config.toml
encoder_head_dim = 32
encoder_experts_per_token = 2
encoder_register_tokens = 8
Rows from block 10 of the encoder, named by matrix and row number. Rows with one number belong to one neuron. Each number is 500 + 40 x the weight over the matrix's rms, rounded and kept within 0 to 999. All counts start at 0. Numbers have three digits each.
# fc1: MLP up (encoder.blocks.10.mlp.fc1.weight, 384x192), inputs 0-31
# fc2: MLP down (encoder.blocks.10.mlp.fc2.weight, 192x384, transposed), outputs 0-31
fc1.93:466514504474529474503457455522456524569499507482534493520434470482495551501539500539511497486478
fc2.93:562530507501483528526476535548544434460545484562453519488581471476428467488468512446485520543571
fc1.94:476487482466464497501487496541466489486524446510491441470505489486452525470553535468534437559582
fc2.94:515546500490582420484504525532519545482428484515465467472478547505527465543470485476515536477499
fc1.95:381521514541468524495549515483553462510509499486502535542491508512442496500535492497511449487514
fc2.95:508468501492531524491527513567547495453537509545510492473547495425454491505471555479484512489548
fc1.96:534445461516501504546526466493533463529490532431494522536496553534474544492572439467502566433525
fc2.96:506469538507428485513372450462479421629442580535480580452577466492479576483465517512547515568526
fc1.97:514493504566514535453516522507540446461511468545524509486524502459471454469466458475468524567525
fc2.97:459469523521532447508477483487476511584478534439539490547498467554539565478544538478549509468475
fc1.98:518461439515496509562549494483507419454578528490465505468506560555444507450424537487469527497500
fc2.98:496456470491580502492494569486558525526483540505527416497470527497513542541550543485559479479496
fc1.99:514497466507481520542543524585470455421582446485465530458552494519466521509533477514499544481555
fc2.99:454486485465492520543396478540486511419559520567442514445464527581503560487477438528531473472432
fc1.100:458436416512515516498469487467496482445505511491459535465467526483520523528478537517525536506509
fc2.100:509531514490531484503501494482490483463522477520520466457472452487503479489491492454506451470520
fc1.101:483505503509530510464487539557458528467507555476507479554517452421481524543491555514492543476536
fc2.101:528528497504518483453525482548500496484470517571502538491477467486492461558493507451516530460534
fc1.102:521482493500530499503544437497445482514534512491498550486505504506504520516502481532433591573520
fc2.102:483513527494469535454506473485473467454517517512469429503509491463426510485548569487540531516496
fc1.103:460534494513482473492473510498490499520499495450452415508430555467469493545494497461541498511444
fc2.103:508485521511508478541427577536497487565431498534529574463597498489456496454490473488543493473556
fc1.104:495496555540498471430482460434486507574473463475456529494515525519530589547579493529488547553534
fc2.104:543466507493498499614487512527450516439581496458485514557457472464513502446417483477453475509428
fc1.105:526504520512478495478545491473506490517511402473519477459575473430448487508589537507441469537608
fc2.105:435461530474484490436480525595507554588470383487543532537508507487500477555537472491481517408354
fc1.106:456472513561428538547582485454472466494470488464521462513537550419549446444489564515489524566497
fc2.106:534494476533429446490539439493505508518499479515500485443534451460490424442427461515483495538540
fc1.107:517512489540504505504530461528465482477617529483383526617466456538485540486464424490438565537552
fc2.107:577570560497516493487444517610475533490434493520504511462499505528461489524437508508483483479543
fc1.108:545505497482499505527414437525526478476483508548496513450524497505521489545451425486513403471409
fc2.108:520507574476426475417506534556535487519481473549511485464532558462458461497587529512584489445507
fc1.109:490493490493469575469496457487543454566521527511484521467540479438459508494471495467456498528499
fc2.109:523511503505477474500469507445576492526527453465508487479497506496501462503465520515511497459488
fc1.110:460527437501471516496508483429525504590556522481506534491517536461470521433549530540545527527511
fc2.110:542531477496569490456511502550456499481546524567443487562469466479450509486483505473542488525510
fc1.111:472474545511498541548489501464488455489495530491500573517611497548505483512528522479559478548517
fc2.111:507511476471579404448486476554490512490523497578481431510418480453496499544543456448523533487514
fc1.112:469506513480560557483534545529480485550460523428474575537538548491525487506550576519578554478505
fc2.112:504441530490483451493465523561510546508530503521453538481512471527465560467533536471482461589455
fc1.113:479509486572553524562528421470526459464443482523509492538566490439470461466452550510493466582556
fc2.113:487473523522539431513540504514450516447497502527556479427494501484498534478506518491506527456482
fc1.114:460459484502561512531474430504507465492551529503562543542565534456531506512512444555456484469458
fc2.114:545509435511506474523485539546490503505485514554508522446581433546512554470470484511507500500461
fc1.115:486478509494472542481469482466547487509537505455507570500521507487561436551496564525447440584520
fc2.115:436495471514498504431468489552452565540497496505531547498447503474530530539416490495501518474447
fc1.116:546497538522456491488489490439565526508527460462503421473569529489527493496480497518452518535529
fc2.116:432494487442450565537540486447495447437537465447472542531542469472500493566519550551469509583513
fc1.117:478480516504500495466497461505479517501507534478477425503504548467526536537498501505508471577429
fc2.117:529550575476547548487495503511503467444458486610527481445529527451446519524523562505457496464531
fc1.118:483533514474553469502527481499490514450564480511480447555458556461541514479496511454517509482437
fc2.118:507497499471526511460524487523477509475505483487505487456502484461517536489471540447545509435514
fc1.119:485470472473452446471436468498504496490499526489501548471465450532410579486516597432446503498514
fc2.119:449497513498471453565460474520408528456544503492531530423502472482520452520375474503496570475512
fc1.120:488560437525490478509541537517479501494521444498490481545490513455465483538507525471446504564469
fc2.120:510457508492486469508475477500519480538480498481523501474494499486455502475522498503488489522472
fc1.121:446469522464516528548455492521544497443527497464430520564516471503538439527464549501450500578475
fc2.121:462488461499531482467449548544502519538483451547561460462473549478545476449483512461558472463431
fc1.122:441517569524494540464449512477525446459572443538447539544480591541517490572586464456449610514498
fc2.122:513543466509521459477544527522562524593458461524496457467532491489464470487539499477446550497499
fc1.123:496513518477522549465516443509470466485551483480514478513482516514551528500530456551540542444502
fc2.123:583528524499475525469508494492489511505455489507442448438526529492470481513445493529517525477483
fc1.124:464516440541435402498487537540431483493528528529488501542441454518477558514495513463518525518502
fc2.124:460513478501476501462497470509434505468451510541487463445511502529555528510506500481555434504517
fc1.125:543477537474528513456476453491481472468590538502525482556475462480521468491583481488485515464419
fc2.125:551533558498481485447485451517540513476476516509536485470553522481497428519499525449472521484521
fc1.126:585501532520550476586478544515569496440538466489469511464490506480476514536516529478468555468544
fc2.126:489475459515533530491571607575471529534409471478469453497453520448496521502569560450636519378533
fc1.127:524510467525547557621526516474500477455582454563457552551484605551401501493482530519581583412500
fc2.127:470512443538555472455596454565506533463441413527477414434519460373571470509630517489516628435524
fc1.128:402522492485570536500522545495533484527448477534467515561587526491470419526564494478433475504482
fc2.128:459487532472524455489473493532499500496480447548476524449487556486452474457471497505480473496432
fc1.129:479505506460562488462485565521550503506516520524524515533550496488530513531523498465522460492468
fc2.129:506521497488502478503460466522505472466531467548472495459464499495509507475466505489443493488537
fc1.130:508492508509482578528482474474515464467507540529470573523479484546456523462529507466450524447515
fc2.130:505483475471459506457425516537475460565525535535492566535520419469489534469491505480537556590508
fc1.131:494543520475512523506503483480498481558505553468487491550486535548500503496572552520520545473503
fc2.131:520481567492463500453500557528544552550533491484490461467576527489480526506472498487522443533502
fc1.132:466472522492504476473463472540477543525479527480489477562437503483494529543498480447458495511519
fc2.132:526515508492475481513475514526520438464499464580475499454503520462469489537471476477516489468493
fc1.133:445513519561532523519511565530540513462427529463523491471499486547510455546506476533521535460558
fc2.133:532487501477535470487563493469554404396504509500433496536610518477499480542544565484471410528552
fc1.134:452506514567448524502495514457496479588469530480520497519508471548461530449536459519520498560474
fc2.134:537476493503463471503449431559504538519475483511507465509491465448489455438530486502518462489479
fc1.135:519484471496467508510485443467527460469458536495401571515487462527499544469497503483479516521508
fc2.135:444539489499482453513421533525468466545485500625539531464500466522467489463382495491524493566524
fc1.136:453544477460448605516608470488508432486446522413461475536553488477543472474480441503512460524531
fc2.136:600528548487522521470591531449548414506467501532483441463537527504476463465474464513530509433531
fc1.137:437527421560463480487429488501524447548462535403526486497530467503501473446536508470516507468400
fc2.137:478522427406491495493469417463531463488515532460551464500481496548530504473524536495483543545555
fc1.138:460465432502478485489458488467519502454465460441501488520447520529516538500491514561497530463472
fc2.138:492498512495503420525545515501511460542464502496493487490559506462496490517531474452523459495509
fc1.139:513502501506520566501530516494553448444619444536468535496477543475445545512516490517488455452522
fc2.139:572483478477561471507462473569505499512544464461441438456496559442508468524534499523496550436438
fc1.140:491513510551507483520583494516481495466529505479437492574463505470490537470519495485522508493496
fc2.140:456500477484504513542509474487533489499476458566569499423535505520484548498467502529556450507475
fc1.141:535465443526463584508451552494486520469611467433436587529499507464406581541493525551512557480554
fc2.141:479521548493493588528450504546431571466502461490434546482502563501516557512474419544493499484454
fc1.142:518501476539463519494478463559504501547604531484515459539504464443474556541473496512502480537525
fc2.142:531545507516553482541483538483518494453441514503461490456522484537482439400513519537564487481553
fc1.143:500461553480517521493518490521509430493471489361508527542567465515473498486576506499497467568530
fc2.143:529545464505480450550527526462462505442484476484499491448513442512588492522454438503571481444489
fc1.144:448535500530398580511503506536507427482493455436458584528520338498557453505559533495543544448498
fc2.144:520481579525635545558517377608525475494513510581444492462564655429312428523443476511362498600553
fc1.145:449575510466541529508505518492532498514461524497493523601487512548519520526473473495538476489482
fc2.145:519537538484517452500485481488530499558462527542496446447550481460459492512526493489485437455513
fc1.146:529582464493514526497513495538381499534486443494473495526432546514455485516549448502494575435526
fc2.146:476437557490473488494433512529518445524450516538518535452535438459484530440499464507493443558507
fc1.147:508477500520467517472465508497586487497516564530422506540516440544441508484471491499494538518489
fc2.147:527495516503482541462525485500554476513467495570456466459540537467495435469491454485488488536457
fc1.148:504520515461528507447463516569458499471512542519515498557463461433554519485500513458518496469542
fc2.148:582493531503492496516499510474514434452534520541481498480473463471456510482427471473529468515462
fc1.149:509554526553490473460473474438499411554601533530523469579423567508423549480562476453536494436480
fc2.149:474521487507528492494482419565489529514518530467490486503470472560549525514451521473464495544448
fc1.150:517524554474540562502552457490486489451541470523506527449532522554550443520504562533495503541554
fc2.150:542508455500513423505454479537465535504529497517511486476491480460503504477492501470465508482478
fc1.151:497507509494495493505514537428503463449534495465536553492447492489504486449527562486505474434490
fc2.151:505449480476490471472481582522476440450543519498479551488528357468482535516482485492474498497521
fc1.152:395443505551481512508529460503499510560487538476554539534553513499511483475550520555455479503478
fc2.152:510501512484438475456547512529463503478454511540498509517439449509483533467444464534548496563400
fc1.153:518490502487450523465507451428537456462496539480512510483456442464488448507512501473460496530559
fc2.153:495484543487485544484420539473482496552556485454525523479525463517510559476475490568500504458490
fc1.154:482506458491440501562481545487567472531512575458486490607494500550485538451496555484515515414453
fc2.154:536470474465525421460472498539438502522506551569539494540533445496462536469493458438527439524518
fc1.155:438525533470480504415587412507497529535514513487524507533469433504479518503549510532464486533509
fc2.155:583530539489522518482543495544487465461514528552510517454561461495392522465484508491498511503504
fc1.156:532460464454488536452443513489529504492572518554482479509494468565489607477496535484509443549596
fc2.156:466522525515443566466496575485521465599442438488494476527545498457435436504546479501554436455496
fc1.157:521485494478462515471517535511501468539543557416516465459532474527520490456519511445537562518473
fc2.157:499500495397529505526475500479503508472532486488580501517503560549521529530435473524483534460537
fc1.158:513467528594490543488497479533537431476466475447509521541505503459482429501510437492432567501529
fc2.158:485506422543552472537551527463437486539545498454526524498556488519508498505511438523492541491494
fc1.159:468488442540496547561536532456524490481539508498518540513474511573472519552552541502572471425493
fc2.159:473517453511481446613465496514492559416473483530532535474529556513554491502413458539480467474511
fc1.160:486458532433503528529479543509509412473536508444493479541482516528503557515500469538536543449481
fc2.160:524505501500487485522512475510516492518468486545400452496509514453516432591460502440501484542531
fc1.161:419499602515454478383477492447490501612502514422470499500553551522528519487505507548513577557537
fc2.161:513406522497530443616423542525446542336552478468525542541494414427553524471466603466534480539427
fc1.162:512632501486513476538597440470463461543532506501405454451498515535414581484567469389410476529480
fc2.162:445443572514502531539410537469545554470469521407568582604465499487558440521487523573521538550500
fc1.163:447527488534452550466554446512527506540513454506592487496469501496562493490522471491525580443534
fc2.163:490478471483475514495481488556488475495517487563448513498441545477467442505480504535477460455440
fc1.164:497553561548480504456454464481493515642476467484466487475543567545499485439527471554462509484536
fc2.164:489425456498501483613545545544428480332599491434405484579441493430579506495516567421465455480534
fc1.165:490531492529450532608492512470441467423438432443560464544470424448552473446550635451461445560451
fc2.165:525532603555431430461504514524517499626364506633521494465512514531384484464504392524480450558486
fc1.166:475489466549466522553485529460496468514496480405526446455505555478476466475541561473537526509476
fc2.166:486508468466491475472473441473507471505507514463500460523502472508556503484496509489448543581549
fc1.167:447469511541480470485490518464521484601511516400505552471530551511463589502467475492483539570511
fc2.167:546457511515564465570468512473389509437539481488510499500514422476546480447462494466531491482516
fc1.168:526467521516527503469527496467493503511523513498510468462550551456456525475511534542522535499564
fc2.168:455504488469495518422513405457501524529467500433483518543485454494526454537483515494469507547516
fc1.169:545492573593467531404528493488495464574503532481516562522525522559495436522532467530537479576505
fc2.169:492494475511530424517500513531448531530502481476484524541467509473461524463557510481543515476469
fc1.170:493575537552469463554539550439509528505511404496526515492481538492483454514524525488432490544478
fc2.170:514535488480545489431497508513560397537481506503415474465491585451421486510522390539477468485534
fc1.171:501492535528508450504506593451524484550462516444481436578484510469484531518521492542503503587581
fc2.171:504463525472552438511487542542459532422479495499507413444487469479537548484448560441607524472486
fc1.172:535490543491467501506487544456523426455519461407524465494535515495513465524557526496466543576520
fc2.172:490505519479453475527460555530553550506522450496507539497491490507513506505508501501482505495522
fc1.173:439488482489460481503542477461519414516509450512463579487453449517529524465503502547518496453471
fc2.173:511540515498484493522477524512452477435502464534439513445508467489463472515450481493523450502499
fc1.174:506468486502548524513517540514538418485535472507438520470557550465407504455523485455497520447530
fc2.174:530477481441458494498484531512452521481499562495526422542497419522556531525475493488546501534488
fc1.175:452462484519456487542500553499461480499524509468463480529450469513464555521520542514538528502398
fc2.175:466540498510504496531497493512516507443454530544394388457512551480491476542502480499498450497535
fc1.176:486504440559465502499520500459466529546524510474500507506480500554483479453575549517511570437488
fc2.176:548503443500549397460451474547477472483454524580454520500498544502471497511521408459531502488485
fc1.177:485484515525468521553505471495507494494481513532515517499509508526498535474499485539523448540496
fc2.177:569504527498478514529502507510540521485474471518525449491549483454530399483457512488510497474484
fc1.178:438511561545466459467511539438513449521459503475498526430535530475485571490439449510496540575515
fc2.178:525504511523596501503440491499422512438543541493562535501414435506562481490446473465548567480511
fc1.179:490491502512580512507538435531565479502474550472542502460595523474411446445523477498432464517557
fc2.179:506449529510567518496511470500533500549511502504459526477559534480472485476538453552445543460445
fc1.180:462559536522486524559568499525459474557476523379513470558519535469505476484555511456497543528542
fc2.180:507466531490517522534516522550524521448485484502540486491538486533507472491507551563516497441459
fc1.181:489563471502544482486453461500541492554431536524479460491531501482441510509523496554464522533548
fc2.181:439464510514499486510448502510444515490507469501515516543476478501538525514475459472481516471488
fc1.182:456500510510531562559515497493539475470550527467507590510497580551451442545539499483489536540452
fc2.182:540497496512494495428506539458544527507491443519519453487480476466490479503530569477484489427524
fc1.183:505496514497514537453502451533480483436562580478460492617459502532473532485547491528539521456495
fc2.183:550466526507525537476541483526470477471507524440453505499522478437464503455510528458456516570520
fc1.184:481526514470533512505483465516496500510535445507461493504469528452460461507539538434483546485483
fc2.184:508488499486484494493514522552484495477466494525489474485555508483528496524466513507523500440501
fc1.185:468511484504479558481479533506504488542454496498476526460488483524476550501452460584511534484517
fc2.185:497552493491523499531540479490513472465527482510454466524516486476465511498526519502486474505502
fc1.186:467496471487575455527453506540469566522576513484544488530471500479526457521503561503416495512480
fc2.186:534551501506467508502497481505481445513456480544498473427490509442438495498481507459502450505495
fc1.187:486502482492500547465541520601536481513469500495501534442539538459468448505531488491456483499521
fc2.187:482534511480539508518548469482539544476545475399503458536498533528512474500462514540429567451419
fc1.188:510529517496472532469564487542460452504548484501532492498469524485446566492494470476495541460518
fc2.188:506487525493471555493475455484523485494431494488509480432605581486454454475513557542470497530490
fc1.189:491435537528558470402521445539455515538508477434460411488444560446551506541579464441458533566428
fc2.189:464570458515428553566454556498529465486539498538498610496602455585488481442474506521518463451562
fc1.190:505471528524463442497471605432488504538499454491503551487526476430468485441583542474493489555483
fc2.190:473506434516453505463545482547440551483510477557532541498526482511476535503488537493510487464483
fc1.191:472494460526482552539529548476545515465491529467522549560505519544495493512560527538562497475503
fc2.191:579511447483563476510491493497514565424474493587550484487545489499510498506464555498477502462530
fc1.192:504494464506522532537475526468486500439485503475515480542504447475504459530499614532504468521487
fc2.192:545484540498543401550499524472497490495402524522556541443541497453458490475417474492476488529510
fc1.193:479500500508447526475472511535475473517461504520440476539415514466489499542475497408490534542506
fc2.193:533525489500502551511433519547537495469510511575464540483528488511465493518505490511539496463542
fc1.194:494502516506531515565456532441540507463440508520496493565479507503532513469538526541507463506521
fc2.194:515537467504596494503534550508493470494510545535481447465541507510509510468512471458538493439554
fc1.195:463519547525472569496470496498534487499497534486411591497414491540457486493512520475511503492496
fc2.195:490519436528537510447483494502529476585532474536553536477592537412444512438522540520478493472497
fc1.196:518543530522469515445525520463555492636462561480516478501567594517435535496585437555473578503526
fc2.196:468433457499490413607448517525465512459556429484506523635412455457568516443462484415519424436463
fc1.197:485482468511512518458532509541538477570513526495476555528599502505515460534512504571472476547460
fc2.197:538498503497525498469470422530505473532443547533481549459558526464441475510455469513442515579528
fc1.198:459497493501509513469456447480529452536610486471528534488484523517529517469536563485454481552485
fc2.198:487480499478493510495476507513514513512478536515524492543464503509580476535478528519480437492458
fc1.199:372496500548516584490596494520527497532462500435440506601585468459553413498605457525444486545513
fc2.199:518456515483556487518458477551522508520533526506483521466507579494417438436467424478491498514500
fc1.200:488500415494585476475559496510439461465528525532480484493417545435474538529510498474466541532484
fc2.200:509517478506481528578449545508523451478541503508480534495564457574512475411506516495531477475529
fc1.201:526467518563432540505489561500499502596503412489503579439552487511450489524551478517485479492508
fc2.201:471473452509571421481549491554456476526583544516459476529464465476494576467524466481449530515465
fc1.202:484519517519461535459505539513487485556575522484522546530526484516466531505499481538495500458486
fc2.202:514509512501509470498485462547514504471505501540447501477513483458480499471496515505497523546513
fc1.203:449478504465490617604475542485473538431482482463549511510532466418546439474493604540491475482436
fc2.203:550543586523492371424425533479477496553414486595551515467472493515463520531444380456509495520476
fc1.204:550504493493526550524504552515473504467484498477493476510449460493518503518494495533486517555518
fc2.204:519533513502499499454503520549504487480485473563515513443551514491471487548484519517483436500487
fc1.205:473519494489435488525469468450526434466534467423479546490488476466473399526506515446438500549439
fc2.205:416492527494548554496497608489524542554507535516592500466497481561519542518480530535523456460488
fc1.206:501501446479504545523497476539488480463567489546519536532499505498506469530519489513562524498441
fc2.206:487487536504477469485516479486495518494503533504530481477469484465476519482468531491519468518507
fc1.207:477565434536373581552587581481477486442537477446459594564555447538541473578505536487525595491546
fc2.207:480477548465496551566458471586467495421546583564463586483500575528475535505382419540463446474455
fc1.208:447491462489510571521554530427511501452481473520533480503463584429560487516533552532564503414510
fc2.208:569518473514487409492435455458512508498499520584517477468506488500488475510458444483506420489524
fc1.209:518510532481446545506505499528498411538461528488465524497495472417472524472540524439487549547558
fc2.209:546514502486497485574488457545489509513467493526498467465541481489490434434410450514483515550547
fc1.210:462509491520463515469522430481459431493448512539471529531480527515492519526503446517521510429509
fc2.210:501501489492517463469438460533533487489509488495509508442525545480525523550519526514491487478523
fc1.211:501534538454465536512500477531546511523492487414534507461552455452510487537516545504507514514532
fc2.211:507492530462480533508520542570514461469529468480500529478559438546492463515511493503480475458404
fc1.212:471515432514541520506500496509521428474556479471445550505526495476478469479538507495498474514508
fc2.212:506489489495537524493486490546449515463599430465509494522461510497525515535547534501478505448503
fc1.213:519533564508484523486455521473442469502455476434582554503493498530482544476498550490493480518468
fc2.213:536496479520502479492472482515613481505471508530492473462579501523466434492478462487473474518558
fc1.214:481592484497429523535538517427541460513543512364540476562499390509526466516454472413497552568509
fc2.214:537477604492442500441528525579626485549464517587581486451566519428422488534587460519449531525497
fc1.215:536547476540491529478455465438580431484497455499472556482547495461407439490475439535491529481570
fc2.215:415470519479513519486525516532491544545479531509514474553469592543539563511538520521529473450420
fc1.216:508417563540492524517489566515514446522509502431450545462552452495488494446497538487472503471546
fc2.216:440524430510474520496445496457474449434466467521501502486487513547549461580401480520557504526497
fc1.217:491486552474454496505558514498527494454547533482439470595459453524490517484438451460477595585551
fc2.217:563480505526564448553478517622488531527466541556511528447529447494483564452439402477495473473505
fc1.218:442508522488535472500462452423516499484548468499472442481483533554583502468527521518514519551436
fc2.218:547546568494489494547499523519547532466430452579483461498559514507545443501482483477521455538513
fc1.219:446482509541516520425480451493468468528513491503523523537522543544531455521506470484565549478533
fc2.219:522516490505485442478517492550448537511450525537534451488491480499485524503450513473545445514493
fc1.220:513498505507541490394530469526437433485560579505507574466516413449471604619429422491467582443494
fc2.220:447509459517428472604486522492503568519441382427527458528496597513548424338537577540498478522476
fc1.221:479477472495493520429491485537556428435592517496492567589538472439468484577510447455399571527514
fc2.221:507501512515511452516499473432438585535506476394579400445490577539541498429497570508532452501478
fc1.222:480520458452505474421509508496548477459475541496464469511501554504523480513494466472478524508499
fc2.222:531528499502489490470505480481507505486472485553480477416482509503480498492441503468477504514501
fc1.223:472490535435536464447491546522507488465491433501449498545451489438532501517439450423503501467469
fc2.223:530490448496503478448500458582431534523520524592493534467484449541499549449442510502533489470484
fc1.224:534481546526548549548519496496502510439444544508516499548519535514438488564519536465512493516547
fc2.224:502535447525489469498559482498498549476475521517439436521475510466524486487444545465555452490501
fc1.225:404478426569508511462582535526473536506528559445564476536483441407496472539561451490480514516478
fc2.225:533484510472507506537429504543469512397517495530554490462476487428508544512460507510476490429516
fc1.226:470502480522548524540487481557499474440597487554536479462553535469540445507475456488428574549578
fc2.226:492501503495474454503472506522565485511530467521487571493493464514458466492469452498455447502478
fc1.227:540448501530449531491510504429490518497515504444516568556540495538460507544557564526511463548514
fc2.227:536478496501502465497491470520445531457437553482535514466422511485509518548397464493498512471469
fc1.228:478530459491513448559398472512532472503472533489524501582392560492518558419494500514453500443470
fc2.228:524545523521546497457525489568469482499478454521523508504512472479434485512597476476530520490532
fc1.229:473509477539451542511513521491526437495520474347480490465497512485460485465520522467517531524502
fc2.229:463507503457476462487523517498491461449491427496495525505490484466539492575443491519518504519523
fc1.230:510493517479447598464541514528449410464531521534437519526465531528512499456530484527557518481475
fc2.230:579513520495488461494479510496513517498529489533484509494583454499445474474492465464447457482548
fc1.231:484473545508513457549461455434502533540507512454442508424483498467570491448446494565483567458540
fc2.231:462520551499602546477541509471462419469475480479484448473515530430561482477490438514563602455562
fc1.232:521516531534501550492548396490529497497468506449470512464508447439503463544498542510458549519557
fc2.232:444473424529514442482484539486440469505558514547526574605526467618479587544484400527518477503428
fc1.233:461512452505405552541548572447491429484542472473509532555551461576561471506475506467537541484472
fc2.233:510485562503560563581493485592528456460515560584498548457527582534451508504436421526464425440520
fc1.234:459521584499433494552488520493523502499453466446485510499499469545579485516470508553484589514546
fc2.234:487482494476554550543558492540454469371542480480415504536549498392494527471519563436502523523508
fc1.235:463467461523527545551488479530509509509471472440541473538465550512499520500479492532440539506422
fc2.235:514538485515507481498499500520485562496453416540523512481468511500518486483467514513489528499495
fc1.236:466532505544467473534490542543505461522480555401527467492519471520467450445589481505459567522544
fc2.236:475492502493484507495653492527462488461492506499436493501510569421453470472518595527465489525485
fc1.237:494539490516500551459550463474536461515513503463496489455428508422541486523464547499511498568561
fc2.237:522514511505464489510498477479490515461455494487443469473538536526498465525483488500560469462501
fc1.238:507475510510494462491519475453492431530568509402559504536489522539466535506513570464487548473500
fc2.238:528436472470529474577488492470489480458532568459555476437548467433539487555403545496447517527631
fc1.239:497468467536549522487478520527532499524532489537467521529431551485459455499508466516459506512500
fc2.239:536473475505570509506518509475531538560525485444469535444522501474431502444572472514504491471543
fc1.240:455498541541474467560526565501505474462467531498584471491600466486548458519529516496518442537521
fc2.240:510536514465542495475481500536537500481460497511483449464491523501485528532496537500506481478482
fc1.241:493518489506533493530467394502545480520501560472486486491513554500435495449517497535450502450555
fc2.241:450562468512496499458497477490504482521463422500437485555413505513524521496567523431553585427459
fc1.242:494462543510511512530480568495515497484515493519449512585513477510545481501493479461485461483504
fc2.242:475479502488496503532482495536504523459511439505524521498503513492532451445506549521465492458474
fc1.243:487563456489423506535538470442576509596525533380435471504510464467455530480547511474409517547490
fc2.243:534508563502517548547515478537567502491496536539502489434565542434419478488458512495443464540474
fc1.244:513497526456546403504388453421531494458511556549536497454493462511531486487473507515485465382458
fc2.244:495518423504493498452500495513480531520519431518478526516499440478535502515575550452555563433500
fc1.245:490489508495494480491477519559449486568484507515550437534413523428494508528476549414494502479472
fc2.245:505535494508491546509462503496549482405524463546447590442535497541487461488467488513513506499525
fc1.246:471583458525526538499506442557446508495563517481509473523408601473453488497529457492485557467490
fc2.246:496501466521506482492526513491513447527424477504495510446540444502484493396513513478543510499538
fc1.247:463503519491494511447496505430524407479478508478428522493522474522459513476584517479624508481571
fc2.247:451479550503542448499574522539528549534577538472532518503524440451481535528461491488461426505579
fc1.248:549514497480494521591516499477510537458558504513519501450525521525482499505591591534484451503491
fc2.248:503499534518456442413436538547500541584477464566502500505499467506466504489504448513524442542490
fc1.249:508476529448462577514538437465452483545428533456425509627523511503503477552585468502515483538532
fc2.249:583488468458430579537509456493463517458513541516396491521520550429458480526460447491465462485451
fc1.250:473474562536504508532508452529541497468510578465506512561523484518514514448584478520534523503509
fc2.250:537499439499525521446554548546518535508451480560485448395580478509488510482402526465540468494543
fc1.251:542525484468511512499509510474490501505435500447485522543516503550525466503541482466502508540584
fc2.251:519547606496544498460519490478557521545386457542519467542490536490516506532556469530451507503490
fc1.252:479516488534497480362558449452491464585518518480551522471507539508438543527563437539480591579543
fc2.252:448446500524447474635394558536486570447498462516529520595502444481548486439450532490481455527442
fc1.253:463600465533526478534553543591512475527411486472492538475561473534450500487558482512513479487565
fc2.253:498523533491512501568449522451538464398542477539516511412527548512568482560503502521454472477503
fc1.254:476482490518474577537481453500491497476491492511538450571496484413517512521529523528518531457529
fc2.254:508478526493467487438492461523501496458558483514495559480511413510489487529554454460420453556523
fc1.255:368452492533512569457499497573523519492536501464585567540492550426519414485525463478479475500467
fc2.255:511445474470452471536442512491522492473546491502471505465484481521500485501451498526529492523479
fc1.256:542553537476521449459493486508465499479502590510435513540490483519490473510512554496433497530579
fc2.256:560529544511537485437543504565501523474472477597525493460483505520420543534418502545503507479578
fc1.257:450471461496560516569542457462502523520567498497513505456464542445533483499513495586517549383449
fc2.257:560516512512530473465542495503508495490492463521523517420545481461473478525522479497517521475505
fc1.258:436488496550463519545461479478531483552531630442522483589494526537533511478476537497509458443411
fc2.258:538453464480457451468514479534447562491488519518546471552523468561485504455457471478541476523506
fc1.259:489451477437510486531535521475514508481547472510526467487528498470488474502514590469453488469544
fc2.259:464475533452485528476430496560550525463480415531477484501503469475518488502514546526496464469508
fc1.260:473490459512490512524450523440516469513580405446512565509467528529539422502508491506457621471494
fc2.260:535519463546516478501444575462500503451447458539530542430596506500451405487506431492503523425520
fc1.261:529509524504455478514521523526512517485538456473520557573479495505503515478569495508496505461521
fc2.261:476482478489524504522494489526562475522485526464453518505513461405522483500505502462472553511589
fc1.262:451557536491554530556484513488487466522431530484477472605541432509483494465450523504500480483503
fc2.262:472542473492563491443559469510544485544455550531466389440551500448469496521519508453500536452531
fc1.263:461437469504478497505447499482526468551571546459509489517525517475453516525505501455483580451486
fc2.263:496466548493472483469408468472479524533555536518543490401523500520455470535415502500541530491512